From a checkpoint of a small sound classifier: batches of 64.
Rows from block 10 of a small sound classifier, named by matrix and row number. Rows with one number belong to one neuron. Each number is 128 + 24 x the weight over its row's rms, rounded and kept within 0 to 255. All counts start at 0. Numbers have three digits each.
After each neuron's rows are labels from the 100 clips, of 14976, where the neuron reaches its highest value: "strongest on" is what is common among them. Only what is clearly more common there than usual is listed. The data: short read English sentences (LibriTTS-R).
# fc1: MLP up (model.blocks.10.mlp.fc1.weight, 1152x192), inputs 0-191
# fc2: MLP down (model.blocks.10.mlp.fc2.weight, 192x1152, transposed), outputs 0-191

fc1.224:149126132110078119143109145145106146092141089091114083096113139176144146104165130147097118130116098100153118113136122167125096164128163124138094136116120139107121135135096152144123144127129164106134156144133133141143097104109085094145144111121125102086130137101103148148155125146104071122185120119164133158164104112157170161152122075109124165127150119122140122126137113125105172137131115114166115121108158124102113104140132154126080119134134114098155101100182193077136120104108137139116094139111132093107093091100139181161143144146127158154117119129169139131139132134125138173
fc2.224:124171110191144151164152071147085108161131122141142156123136110111115109174144140095142150154169100144097133125155119102138147128127117116075148126105135104128124117148141182132161109147144113144145075086138130169113124140106154116139134158140113178157120164124114108152130114092112109124083113142131143099127146109167154103140124149132127118168108129163111136097103077076150110146113162097093113145141107104126109139138119095124111149144144150128124161134127115150159138145102143150133113111155138151152087104132124066103132121143135120088118165098135135166128141123058137137
strongest on: voice: female

fc1.140:156097079155185116126125140154103145106116111135129099080134118117133171120156154121120099108147096115113119133118177122095124168167103094120158127180153136138101106114115135094130129099168114115126148140148131136146111175144144147115149140095137163107151128145104141137113154090147158153102129113135096162142054079146135132145126107145138145116179110125134140137128149098115106133139103092148120148120087103134132177142079142101129093187102090152150127145148122113118072102118133164145111152127106117127101104133106160109148127115087117133111119122161154131163096111116108121
fc2.140:098166178118073130146153071112130109151128140117091158155117071101102101129096091130112161146142117142120140114110074134127107127098150162130117134106128130138158148148146136165137127151092152162130129105135116141097128106115087080128134102144115120131121126108130151108125098162117102115151123170097166113131182144136127133141126155108098130136112135130128128143153063120127176128124171115092113111129190158145117109086142139118139152075149179105119122114110141126150170128102124098134147130132128145157120156107171092111147132177158141122110136081109122138110164131103132142
strongest on: voice: male

fc1.681:160140096121067103147096125134137112143144100119122101107096150165145127102169164160151079146126116092151106106130104161102098163132180154122112134074144139091138131177104160149105145148111152156106098137137147148161111109091097106123185140089116141095154150111114146138142157136121085141165083092156144128154095114147130136117107064118124163134171124166154137122143129134124149124112115130144152110125174107090168117166125117103099130135141105109117136116151187113138096123147131104114111152116135123126100117134116159135134138139122141107153124161156100114155127105127141153
fc2.681:126159117187175171154144086138063115147150127140131138118128115108122108174150136116134149143166093152088150130143126110154135128138118107089152141122118115125115121133138176130163104126171120143133088079141130188105143126131153109135114136153115160167104163120102104141133106099119103123107127146127136106109139112162171102150124165150132122162097138140109127095093078065139092165110154081101112129121104080142088130128133098152108159129149141127140156125146109152165151149087141131135124098140147121130103118132130109124135126117130127106112160100131164146141149117060126124
strongest on: voice: female

fc1.759:136133162148160124093085159139158100107127125138117147153116122137082125147082117103125103148082121132113150136129134124111145160103110174105096122096054107121139113137155132110123145089107107094117121130098088100066145101165156149143110173128110148162128064155115125111126139136129108120120125140114124164132087178102086053117121144141139117132122148127193162148145131174132148139111127150149144148140085154128120116144134119121122152144130127088140155124123130139090161134158149124122109121144097132154149128117127104066126143167120106139124131142089123150128149095130136097
fc2.759:147109101100131100109159114139152127095135131130125082133123188108147154134141096127094123111144156097125129101135142111141095106148128101160181100146123178155100148084113110101142086145106165143126105162128117158145162126152091129100160078154153087109119159167145116115136121107150146109130157088140144107114113119117139150118114130149124160110156103125092126129155151145131138100153138158147127113158157088113107157134137152109106127061152120150144113136127139074135116116133104140148122123069116156092172135145090129141157140055136116097161117125144117113130151143115138091
strongest on: voice: male

fc1.474:146130162129106081153120131136112140119158126090104114100111149177139126083148152151126106123114121107158107108142092145105110135138183139146124139119143133102146125142102174176105159149135173139130135147149144149143116098104104099135147121101118120110114158097099174151119141115106070116142116098145144124153098092150147135148113059126138167103173128144152137134131108136110157136125143104143147088132189110101156113167113118100063113132123115149098112100178187148120111132133120107102080117136139093139091117107144177154141142138121166128129102130147114125139137138137126156
fc2.474:123164108181164166145147108152071117157126122131131139119138105118108131172149115112134172163158086139099150116162127106146132119130120111087143127107108100131118119149121168133169104120155100146143099092136134198113130116113158116136116145138108168148125160109102113144142109111114111132104109135134117096117122108174176108138126157147122109178103143131103117076087065071142102152102160090112118136128102098136103132138123117147101157146150155108143156144130113141174139134087143145136129106140132129128084114118123093102130146135122127096108166114163145144149130120061130124
strongest on: voice: male

fc1.241:111131151180123161131097126111112126126118121135113155113120108155166159128100136090140164132120155158143150136168124133127141123138145133168123117106131144132124119089093152130134140149140093155155185127173135092107095115126066078156155132103104139078122155090139132133151144154134102133106117140115120099128147136137122133127112116124157098138122188144149162100123155112150149155117115163112160151099103105172107140137093162071139109127150120132103094095093143108123122127106088133079117122114154141157127156121154076147126163164088114094106192127118103129108123132139163143
fc2.241:137142152101169099101176140120118096113153124123155156155143159117121102097088118168117119105134130061128141110121112148117150153150085145137140128180107109134157124177150108152099143156099131118144080130123115153123151160137180176102115141110125100153137110136136138114128102079125145101131134099163106146117147134090111075144140120136099111093107112128099142151147135133091091123149123148140109083141134130092151091118171110150119152115129107136157176131151123125128126157125193125158149113086171117117144133164100136126148101120174134154160093126123150134111131090108103116
strongest on: voice: male

fc1.323:142105122128107116139125152125129139146184112109120090131103131155097151138146123150117136137147108087148127102100152146106109139117153149153093133114136147106103149121117154171104143133128151120138164163139185138185073105103094071153156148102132117105126178110068156130129124152091099150149147082120153147131052132114128140161118061109125133110150144119167127127103105136132148105084102105142101077145135116117138108147109134105108141162113126125122095149129170108124103127125172112104128125104125137155110115098119139101142114138130137115155098154143115096168155134137109166
fc2.323:132166121181160157169151104150073101135116118150121141102138109095122101164128167122127136151156115154101133144161118125161120140141109114082135127126116100107126116163131164131166105131153123159132090049137116177094131133122149142115125129139116164154124143102127114137145111087149117113092097170136130115124150107153170106123125166134130125164093145151094129104100094073130098154113156098120130135087131101145101137131124094135111144116167146123129180099130124141151148148100133129131108101148152108140092125112120112118108148141134112096080153093126169156134130101060127118
strongest on: voice: female

fc1.767:138172120102116110104140140112107173140081130130128137105136115190140158074091164084113150116120136131148145134151175146106138125125145180176103128166117105155137108137111128178135139175115135086096147148152121123116122091082137142139148164097142154120147117110141147140141120127151108125111120092127140106102114165127155133145116052147126100126102140118146156137105133146154118101089106134176159138107150119123129126120105154097135133144139075118102129155161131049083133109130120140125109124146122167142117134106135151124122119132120136115167169131101085167152146138102135127
fc2.767:114109122150134139142122124132154156133124170143126122140111146142164099136116098156138131135120145153160111095120105102110121106121103111149131122119131102107128097119127100119105186155125061150095130123108094068160098144136135172129130111100114086160144071136115123082098124122128135124098095180123110172151140110158115089054127126093146141107175129130127129136179103157115151138134102127096075130137134189140150125098109149139158144165100151103165122113104137122152162131100143102130128116125152142103104116144144168123109131127111133137097115132118129128178111105185124137
strongest on: voice: female

fc1.318:114115177113168152103137159152140124113149111102112163160084095116145161167129137090165110166106133110114150118092127129122170151115108186120121096094093135124117138147149135107136127135121131123147142103089106090114119100136151119152124183117112136138149106124127144127157144129106108133125142166106117168120130156117093098122115132150133096115127125134202160147133107157150129107131106145152107133125100122122114137132190121093130160105117122117125149111074157099067128130142126130120118119151144147165135103113164070054119117131111097155146132134093158173099134120107126100
fc2.318:125122105104086103099140094125128091113087119127120101142122189114105131110127086154075137084114177094117128111142138121128093113130110110142182110154139164155107171099125108129103119146103142135133096185132105142118157137137110162107123111162137100122115160164146120105118114114128167130137167092130130095158143134095119121131128145136109147116160125115082128159152175169142126127148156170158156081156146096129145151128123147123098118100169104142148126145159138090127118133134128155153114136072116142128172152131086128151165139079108128102152105135152076130118141123145131107
strongest on: voice: male

fc1.244:123153089102107121130120127114138089142161096120146082130105165192134100116163133150136109125112143121168096104111087127120134143119155148110110143091158102118158165157108152173156128185114151134134130148134180127125110123125110082126179139094106149108112145126080121150114143104133075129119076104091117131137127098099126158110132102146104140133173111133131135136129131132112159126140131145138162073126118123095132118173108107119066125118154104124108138107160190129139119129135099090107121122134126107102081095141122152114122152155126139109146108137152085113173121129160111152
fc2.244:139155132190181176164125097147081124143148144135116139126129098100122106157149142122121147147178084132105154129137121103146128125135129111084148130121102117127104096142130174123146106109167115156119091074134113182101136121117150096132116127145117150151109157125114115141148116094126116135122134134147162112124142111173186102145104162136139113154080139140111116088096075072129099169100143080116105129114123087144092136124143107152106163126140142119141154129120114146164145146081134133138125103121149118131103132121131100116139122132125123112105163113127187141129151106058131130
strongest on: voice: female

fc1.153:152158140103159132089092130168154113132150091141116109153114120158104117111114161129110114156136134108137103118132163117122133165110151170127141117137112116153116118150129097117159172088112148121123127140089085079095122103127167144122080195128108126172131119118133157124142157142131100134126108154126125171117103177094135083132125132137095082133161113111149131146154114132101110137087135142143169141138086149099144154150115142115148141120120126133115161144125107135090112112153156137134122122165088132168111121110114097094133144164106118159093139157094153180137110074120188143
fc2.153:147112085117111116125155135127136125093127129130131093134114188110139124148130088123112121096109131127130154093126133131135115116163096098149164109129095170152128159075131117121131084135121143149124107154126132169142169128147102117132189090148140115095105135158137114120131110124164114123113154078135140083127121086127118139108137138146154152115124110148108113122127158176145152101146155124158121108136164103117108129168142141122123111082172104135157121150151173102138146092119104152134149136088095120083191124159109151121159133078150124087168116113155102088126149168120113080
strongest on: voice: male

fc1.458:116131111123127122100121101089124164097141110130151133086124149123139111129121150119093135117129099104106114152100165129139090145123119114163162116154188131159128098152124130150114165113109148123138164097187170134141113128094123163140102149152106133152111126117119185123133086078131141134061120118190127163100116096136122176136090084141137136124154109100129158120150167105093122079122146134165129118172138157080103136129106124122156135134164110134114132148123086128159088149115111154137101103145123161144126101145097152126106130103157143126136138113149134116163155115105078119
fc2.458:122098131162138160150153154150140119117141129126088127163120067151135140098121117157136159169155127147122104109143102133104159119125112164143108163127114104087142143106120094138127106169127064145126125107086089103124133124148141149153160119101155123123155124127129116109106138156126076131155122154103157094164131151141139062147165160126102115141126124145079102152083061132134166173117124105102104136102122087163136148077139120132126157148084131139125153138135159122113159143123108115139152146131109105141105120081133123096162103163116124117110102127138144150131108128167162157
strongest on: voice: female

fc1.37:082145107113127138108116142137075161124111150130147150126105138147152129098129110079111159093112147096117140137153201136098112151146156151166165130123124099145154122132116115156143151175109117115126158133114125156133118095116136107115122146108114171109115095134112120140137099134089117162089156100163145170097128146123164122153093082145134100118084139101131131138114092108144121109072147114180152108091095130126156139123072176108152146129155137133146086119173128104114126122090136164177105077112128135149110142094121167126131109130154155123139117124136117141140139141091104132
fc2.37:151102125157122116144144134112164122122091148143125143147130106141155118110114137149164127142133136147143116110110100094142136116085106121146114109144140113087142128100098095112113200153121081125098128114130096062163098167121108178117136119119146140146174068131143144092111110115171125095115111171094114132143135136136095108080153147096153158109175138124150164134144100162114163116144094126104105124157153171136161156086152093137151133171088116136130158126097133125128162129140117129126122152153118117163095105125156146140105114137105098130114144123110131157151102092177145132
strongest on: voice: female

fc1.420:146135143134164104131103096131141118139134132159168137113135142094155208070134146124114147127152120150099113095144137129123152094128112136115127137101138105158121123141141171100159094112184135171132112111053116092111127143088157138072122134126113122116079104143134114096130110124130165144096131148149137140098118157136143099092108111141096156124123090173168095144128128139166095093158140143136095122128134156117138146162145131153144107132099181136151146137099126130165100123102164147130139145122135151114145096130134127120184115117123101132122151119121109142159121140120161060
fc2.420:126134100120098141122134154139137160127106143075114086165094141116102068190143107150139118136103143106157125151118115101158083121149141082140154102115121177117105139108125085094119127157100151093110122160187113168131149099171101082191126130130121125148182149148119140134133148144103093118146124120097138125157133106121123167134116177121131122130116157097106157141128116114089185143092123161126141141144156114118112141122113146110152140084137079121114092135143141124098137093142062128124135139118111137121127137138139130141099136097150148115137099143108134108109151124112146160
strongest on: voice: male

fc1.65:132180128094110126118106137106118160152108130138115140116128143183159145089122130077117148087104146102139152123166152136095127144136147181152121108146117101144119115120080139167155152160152161102113153177137137076149115114119152116124130166131134173143137093146133148128125159090138096166137132121119135149094136146106165126132116068145131098100146137127144169138114138123159117114076112131153165137075131142119143136116135134102120112144146073110106124151161127083103158103131132128108090124128120182136119148110131141145123131125136128110167159097094101168167134125101128073
fc2.65:122104124140126132145143126124157167128133183128133112145121135151138110132090128139115150158132139161168105119112106105126129119096098118168120113113133104111138083136132110127108184147107040155097140123102103082142108136131123168122128100077124091146132087130110129111097130157136145126093095192112123150161143131174115104048143122096160144116148132118116147158169101181109144146139099124120083134157142181154137118108111147135172125155101145106157114135091137119128161141126121117150125124133151123094110138134128148143117113131100131149099119146124120119154116116182141169
strongest on: voice: female

fc1.512:108110145140173151128103127142143114126159114101096119131153104128123109169121133135096124153108109129104140116135147089109139169143096160115118108113077123094117118117109091119097166102102149081109163123101070080111123134134133167128102177113123154176147073132117174104165131141159125135124111151134106165122144208113088076112126152128139096090151119137182147145106132143084148116123134143147130132147102123110120125167134126124109140150140149142126130146111117139105141137156181115122084107147091124155120161090136101126115149156138126154142127142102146165143113107131159111
fc2.512:168141081118114121103125102147149110095110125151141094139099186143125152128122099113094117099137147122148134107128154132153102088149121106149181125139135191177114153093131151106146080127129139169148092151123130166119150122148111120113148116173137097068109179160139111131107117104110153141102166105147141108126092108097148163136126128155119153123140124137115133125153162136160122113165145149162136117115134082150101153137135145128111110081165099134135140133140136092122140116114089181140145137093097129078175119153112133110150123088108113091148121105145104112138161130095121118
strongest on: voice: male

fc1.43:131136133131140089124135133125131125121163102092112121108087128176133134078159166165121087109094122087175122119114119138088117127143168135150109142104146155119132145143111164180114146153127175125130124160176159134131127102092111094117157142098109124108136158103078156180128139132122072143141109086128143100162097096154151136149107060169139137100151123130157132123117105111094139119123134104147123101138154151116115138153102135103062119145103110139111125113154170142120093134150137099124092110110135111155095122123145166132136143121108147117135097118162102109162138158140106146
fc2.43:123161125173153186156149107157057113145115133139110135110146092100114122169145125124123156157171081149097145117158113119153130125130122116090132120119110089110119113148133175135159108125152092151133112061122128194112124123115148115143107128135122165148122146117114124130138111108125116129094112150137123116112127099164177111134126148126117105166100145131098113082090065077145106151104160088113107129096139089148116132130125103151109162120157149102128152135134132135159153144085137136118146121149141119132100128130124094106129138138135118095101157101149169158136131106060134133
strongest on: voice: male

fc1.100:116144130128210112108066141140146084111131091121116106124091133147161109144097111121138116148107154101091141131077155131116121123128120178140126147125116102123140146142125143088152169126120133103129164133104113060090135123127139127128160188161139113145137092106087123142153121153112110136112126164117118186149115132142100071122129087160132146123154132162195134139116134123109157150103135164110127129132097144104115139152118142104145152148132107118114136107134145152103149137132118083087110110153149125148116089122148112132102145163136106127145121091072098138107133082129137104
fc2.100:142109090095085133112148115155159127089127124120115130146137174123104152121134102111100149104110139095130149092151135139111123122158127107141148089150099185160091146075110102161106108139110147136123112166135129163121151142159106124129126101127130097109132170155155133102149124112152145123143150055114127085126128134108147132126105136117127128121116113131088118142161170182121132114178145146142118092148149118147151150105156145095090132058157117128138112121114147093135103119144129161154143126079097155092166146151081119125177112101110120103143108135165130126104165162133147116
strongest on: voice: male

fc1.287:134125118120087118118092138129118099133168100092106103106100141157143142089140161158141095128131108095165103095122112162098104145129155130142099163098142113122143138137112147142145153172108163161098109153125145133154109126089108105120184145107102118103134147067070155154137163126109076131164092092145155113162092110143139145116122073143132170109145101160143126137128118131106137117119124109129139108121160130096146127165109134078066119154115097157099127126154172125154112134128119099130086139099115109130063108111127167134134144138110144105132114130153114132153142114127115133
fc2.287:137167119185169166172142086151064116140127132134128135118131107107114112168148132123122163138165097143102153124148130107155132120130125113083151129112109106123113112149132175143150087121170104144134103073152131188098137112116147097140112136137123164151107154131111113147131100108123101122110120139128138120101144102162175106157122165146127125176100146143106124081089073067151110162110149083108116123112109078141102127126139108152107162131162149114139157123126124133156153147086149139130137095141136124129106119130129103124130134124127119102106163095142155139138138123063129139
strongest on: voice: female

fc1.141:083128132126141167113121098152113122166094097103091111101146152146155140149094120127152173158148119093104125135141136135122115166138143162137121113118135147113121161130101153107177155144114138113121183129073160112119099127122196125120123181174087149128171072121070176114136112154141106141122134117104134149150142187112115136113137109157136153116125091121131139128131152162174148111108138159166139115115113130109145086115128100105101154090134119133099107154114180114083131154140141164113116170143093130113135106135131110125136102115142129116138134111079113145123143147124128104
fc2.141:143121128107105069116138151135131119092111135149120112177112189103084146142145115107103130120100153102133111129137140144122121124124097122129173141133085160133114137089125100159121103158101143134145091177144106125103166121146096130133186110108137138132103188159183130109131122095135176130138162078132143095117110124116162126123089150120120106150125160155132125161153167128119094115169126149127125105148138117148129169137146157117119111102109104135134138138115095076140104125131117153181144090108149156122177137120087114128153134105077132105126122136177109135103150133154136092
strongest on: voice: male

fc1.478:130171151116148129092108134109134103135086112149131132149119141153141133115090107131129126140095113116114137110122137128123105172087084135124135158124102117111133139130106129122132152116122100045141130114114133125101135097150140154178175187123110122152118072136106144096093149129150113163132096139120095163115099169120142092151126141148160086120162116155189137149127143138098115118086151120151156111129129156122102119168125195114121124108112105118150108140140131132104109112154131107116144145125115115138127132091110090145109141124102179170100140176056111110135148110107157120
fc2.478:150083098104120104135132091158160109105158126110103102120117169103131130148135122112092135094119143108104121129145154123145113108170114109115158127119077193136089135091149116118139087126124163142120114165118113134128142128146105096081151090136150141121108176156137100150160101125130150115127156086132161102112116117112151143125107136133101143141113126155093128140143176117158134093175110127130138121125119097123132142117144135125109131095157130149161142131089102075146122107127124143181149107109124175078164129167105127102154155099133108098174132098200119131107159146140135094
strongest on: voice: female

fc1.357:177187144099103098102141170094113130125099129133144158106157123206120128080125119098144120118151112114133141155135128147111099146130128175167097142154128096151155111160114121143113140157096125071097143168128142103086136093125140153162133164095105131142161117115142159145127159122139093099134120107149135123101149174149141105123108082130106103118136123118141179161088141173130140108100133169142137119134153108113137123093118131118117164138146077095083136149149127081113170122131131117129114145144120163129156130096135149114128121125117117133133144140088078140156158130102132117
fc2.357:089108116147147136144124102133155161153119154114130107117096143169164103148079121143144156161110168150166137103128144095101148121101117111141109133110125141118113068132112122128106183125116060161108140117122108064161089149129150152123106114101133116141150079149112138098099128123144137140107104180101096165147143128146107111063133130116147147120164126113118114117176122151121112159121097127117100152144138181138147127106102165137158119157090143120187105112103128141131143135104145110136113103134161147109115120139129164131109136131126130147093108127105147117178124090164129159
strongest on: voice: female

fc1.543:142143112088133169103096099151139159117088100134136102116124128129092152149123145115125128147167118076154097115121169114126117154139120203128125123122126118103117097151112131149149145086139165131129135138126095100146144102143204131156085203141056137165178108124151137091117129144132133139114118128118134140112119171091116083114125115127137064134139127133171144125142130149105117112129136163114154146126114136099146126134097159128124146128123102141138129178138107139112121094115127134140109164111083134159158076118114118124130124115124126170101151147086105155151121131103148119
fc2.543:150109135090100080123158139119158106111148150120087102139127189135149134122151116113082112096106129127136139131148112130139127110127081086147172112116073172127106157084132098113103099147089132121126114181113111115108135125160065095119174073109172120101108150150149126153115116136133134131121147089131138104123131106111149146138111162122119162125106140128081112136123161145146123108138126107139141115133171105154102152138153159131143106098127118143133111138117123079145125120132124147146165099112125158077178142115094098100152126107138108114171126120190109113112157141132150103
strongest on: voice: female

fc1.332:133133148097127109125124113133111111123156116097121130101108158189131146088134148153133101108120126098168125118120116132095114119136159118132118136113145133108135149146124172160111147152108166152121122153177149146141129103124127076110155119105109129098145158083072173167124134132138060141148109090167137104165097109136152128130098071139128180102145109132162150150125097131089135100099124097151142083126139163103149130164119120102064115111111123141098125115148159104147121136146126114098098107112147104159067112118151170137133138112109152107146118111142118132178132160132117132
fc2.332:117162111190165175158151119158065131149123146131112128107138093114110121163155121140120161153164078133100144107153117120144121129137129113099137130104092096119115107148119165148154105125162101141141109079121131188107134120107150120158107145122114173157115148107126123128141115111122119128098114139134116111108129108174187116156126150123115107170103155123103116081090056077146107155115159096120111133113136082148106137134104121157106154149147155102140157134129131135162138136089138144143142115146138119129102138123110093108131146136130122107099159115174160140151125119066130133
strongest on: voice: male

fc1.720:147155154123151115131108137131147106128124108144082150158124121159137126147101109133121156172105087138113149136134127108129108156122080135126111167123111130139111140111125126105170170115125100071134087109113126109073130101143175161140127204144129131178142074155148163135091152146129102156136129165152130174130108157090140093121135117129155105120163129152201177147121117138113135145079151122145125119107116157131105138146136180115134100120099107116164118127113167148100129134162120108124137118118099149125142118137115091151075124139098164142085123127093139136126124110125140117
fc2.720:157101097096095114109143126137139110108125131122118105139122164095140129142143099109097106101115133104107130130146158134150106106156131092143181103118089184146106140093129116130127076113126177112110131171114107158145150094156093097109174094145141124111096170167115099119160098116133149110132159096126148094106116125114144154127099162133112147117122102145095106139154176135149138087165111141126134106151134092117133117140121144132108129083161119138122109145126120083143121105125127143165147126091119158093173149129106121128178143079136102115177135136163119102123166165124151074
strongest on: voice: female

fc1.7:110148125143069099099155119131106124109135110122152122090101167131138134183126152099118119135094101126119140116131154074100107109129146126141119123072155103143106139134115164101136129121130138154189135147152147150181125101119124111163107133111109092159071182142143100118139088161115100152155126081101119117112155151141098140151138107121155118135131136139147156113100129127144123147125135179133112142145149115148098117112089166088117136131131160176164077151165135172097093074131159141104143125118134121102109130145146125120138106132128137150101107120132132098148112175107091156
fc2.7:097163132124154154154147131097116107137098137159099150150192094112127123077131139140123112140146141113114142138141104141139173170126113150120128156181148126132159143153133116134101167125114119160113118106135120131079115172131135141081158106105144154104162100119126180126161158129154144130100125129163131172146145104105141102114153112124082156121122158102114108146151120114073077113091153063124107129088141124121135110157156092172121137137124147120126157111115148121154152197117122097094113157135135127159127127085121102131113140109132109118128126131128156157086103089112137114
strongest on: voice: male

fc1.158:135159135132138140088108124152123150078095112168122109103117123127138144120136169128089092135156107113123115130122180101131148176149099160112155106132109106140121097110116122132133149075128109119116162095099077085128125121143123157150127172123110118167152070153121170092144168146133115156132123172120127156096101160096107098118158147146108095125146158125158122124137153125101124141101119132157169158146130144085126141139103159124132113122135149138106130119125126174084123141123166127137103159133102114138154131102102095116144151156095151155105173168089107185144103099141156113
fc2.158:151108095115106105152141115128140117105140105128142094137119166108123103137116091116114127098123136114146130114145127117167081100133130091136158126124096181154128156092128111105130089139123158150124092168143134153122131127161122104106161098145144129084101195144142087147113097122135114123113152091117129092117145106109135144124106162132128151141125102146109132143132154149145139101172145126168126104092151076128104150164157139121111137086154108127167133144117116104161142071138114183150162129102107160080146118159129108114150109076156099086154128122167121116123163161089125099
strongest on: voice: female

fc1.66:129162115086110123111127136083103167149105112153110133091141122173143130096109134080120128110119142098130142132150155140090122156129130170170121151150138109123127101100110139151135151172110125073119156158135127084145158082102163144123128150081131152141170102117134153128111137111129103134125157129125117139090140166122155110106130079146115098107114138100145167146122121140178120099075124115165158137083137123092160132118120173096113139139126066112125108130161124066109137116141112151123101125138125167153133151141133133114109109100129151087139149121087116167167146128104130087
fc2.66:107106114151138128140118118136146157133117175114142117127111148165152092133097110153131156153110155172168116099112112093116149113105106104145111125120139126113139086133108117134110201142129047153089125121121104088144095147138126181121126123090129122149148082146101145086104115118156140131108081179121114167147154119147108098064122119106139152120145116123135149142168125164114130153144089122111098149171142181158137126099117140143171121157093151097179119134105127128121166130121141113135115113145137130104097122115129162133112137137118127154112110134107120114161115102173126167
strongest on: voice: female

fc1.119:106126157144156120114095100125139100161105082159114120155118121114116152104128119131117142145145108112103146116131148117120135127143104167097155109127110121113145105120144121134147135084150133087126185103092074048090087109105150133124091155130118132180135064132136153092156146157142132156109135149101154144105094185107140074145104142138094104144124139127170115111116160115116148119082127111147172139148103165110142132157125167150148125120131169144142124116117111164094133141153133115134090122143112151152160148115120111139112143145138123175134144127096112162114131100097159099
fc2.119:150126088107086119126121118157148131084146140131162101127125172112131105152135095113115116108122131127134127122139139109152084121161149096164172133125111177164121152066122111096139095112130165154139098160132123189141176109183106100114178113150128120102123178169135099117110116118127117120130146092135134098096133090110130156116120167128134142112131112149114142163133143159119125098180134146145129111121139093131105155167139137117109117081151107106133123128131141097119109075124109166147164153106093136076159121152126116119157108081144110083136130139162115098135139143111135118
strongest on: voice: female

fc1.93:117156068114076148106092122108147101118151131108161111120106158148124122132141119138150117166162142086158096103098118126121115130106137143107152147096163131138122150119115137164135164183124137118140123181153168141169083114133092109150136150115102152099113183091099184126125123149100106111138105108136137084149119149066141109153126121109091147122142096117141147137144112134158132088103102099128155117132140138101139114142136067127103120131125108099128147156159162072124134159149129113139132139142096154144098117091099147129112110155145133098159172144129118110143126084141133105
fc2.93:135143137203190130182141096139078129150145118147121138120111089105106118153131154117113139134122103151107126130160127127141138145124092111105126136126101133104125101162144158150133095112142123146156111072119104162080158143126149105141144119136120156161114130123146082153153127099140107142120133137142152129127133123170164112140135149157147125157093158159099127102084092066105107194136148098128099121118128084151088114130122136116110142127139161143133134123112099140158131157096133120123096083114151108155111111129132108115147153114131125129095134089120158157123153125048124162
strongest on: voice: female

fc1.176:154151137156168110108089105118138112124118151166136119154129097132177145073118174149122132157125076132158133102130109091109146142133134145139138140139097099122116130121154084164113139135111139102119127145120116086099109131134135150114157154138146153124164110111095176076082121116156110124106117164142143162112096144112107115095126137129121127126160130093149096144152146123112131063115135126103174129117133154099132150153138126147096133167124101123105166126139095149157122161145176127161108112171114132151141155102090084117146157094105121124138146112107122142105125134146207082
fc2.176:145126097148128154134133127152129152116124116101157078113092167134106116181121077126122149113130159142122143131131135132158109102147118113120143108118148185154119129118100165093164067102133132160126117125145125167134163109123128108134107138102120113098088155149120105131166107122117114157132147133111122096108115116137125174144116098176160135139111068162146138112145122137154138178136135154179130107139133088120116135115141137097123163061156142134147096132115122097100135075118104160108130165091091108089135117167124157109154127108132122102125118096136145147141163146088082161
strongest on: voice: male

fc1.509:118163110119101123117228131129127124118101100100131147109131140119134122148100112102141131121097156114098140137143157087152139113159111102121150136108186141126125169134107183151144169136128124155141123162157143127124158134123139120174074109098125143136103125149140141113139114093094149122143183081124161110121158098137099158178136136142157118131136120101114136123129104073159103157131142159107115172117129105129118149108093118131090130132077140134114100148109127143070091077119110137107111137147135127118156149129173141176109134111112145091117119104107126098120101144137122151
fc2.509:087151187109136122133133140109116100164116130163091129131176126138129139092112158137146100153132113127171151124117105145117127158088123136149070149152110091113144115155108111119092162107127132140133142092104141125140073149118151153099134098118127136115161105143121147130121153175137115129092103164134072183120140143112138100112142106086102139114133149121136113118142131138091113122108146089137083119095139149094119077151142123155172122164149136132122144113134117120178171150144148092100117160141147130128116135114117094159095141140160111192140148131153157134101081104137161101
strongest on: voice: male

fc1.544:158128124121165126101101101127148114105098149147112111117135122128104130134106143128123137144133113101126165141133140101155133127093084160134105106099126097158119137142132107108111144067106114094120115096088098084047112102127126141166146168152098114159136073141159120132104123142160143175120157177127121145129112143097122062124117162128150144102145120152184145124139098131116154128095169138158142132160100208121115127156104162144126129151136124127119151089105108110113134126157140105114088095119088128145159119107133108102108152146134148127104149142135119144125115108154170132
fc2.544:138114088115111120121134136145155130112131101116122099135125158127130101141140085113093122114121121123112125126131148120149089124179140086168164113132085201131107149060133102106139077128127168145142129179132130167144163110176118118086149098105154103124124151171135111094158119115136114109122128078126129108112122115112149165121139132148115131132117090145099111127126161153145144108156117134135140132118141078124119159156159135126110147080157096115159103163143150108123114086121097139164167137087091155088156146163110137120147115090145093106150120128135137110108167146102129093
strongest on: voice: male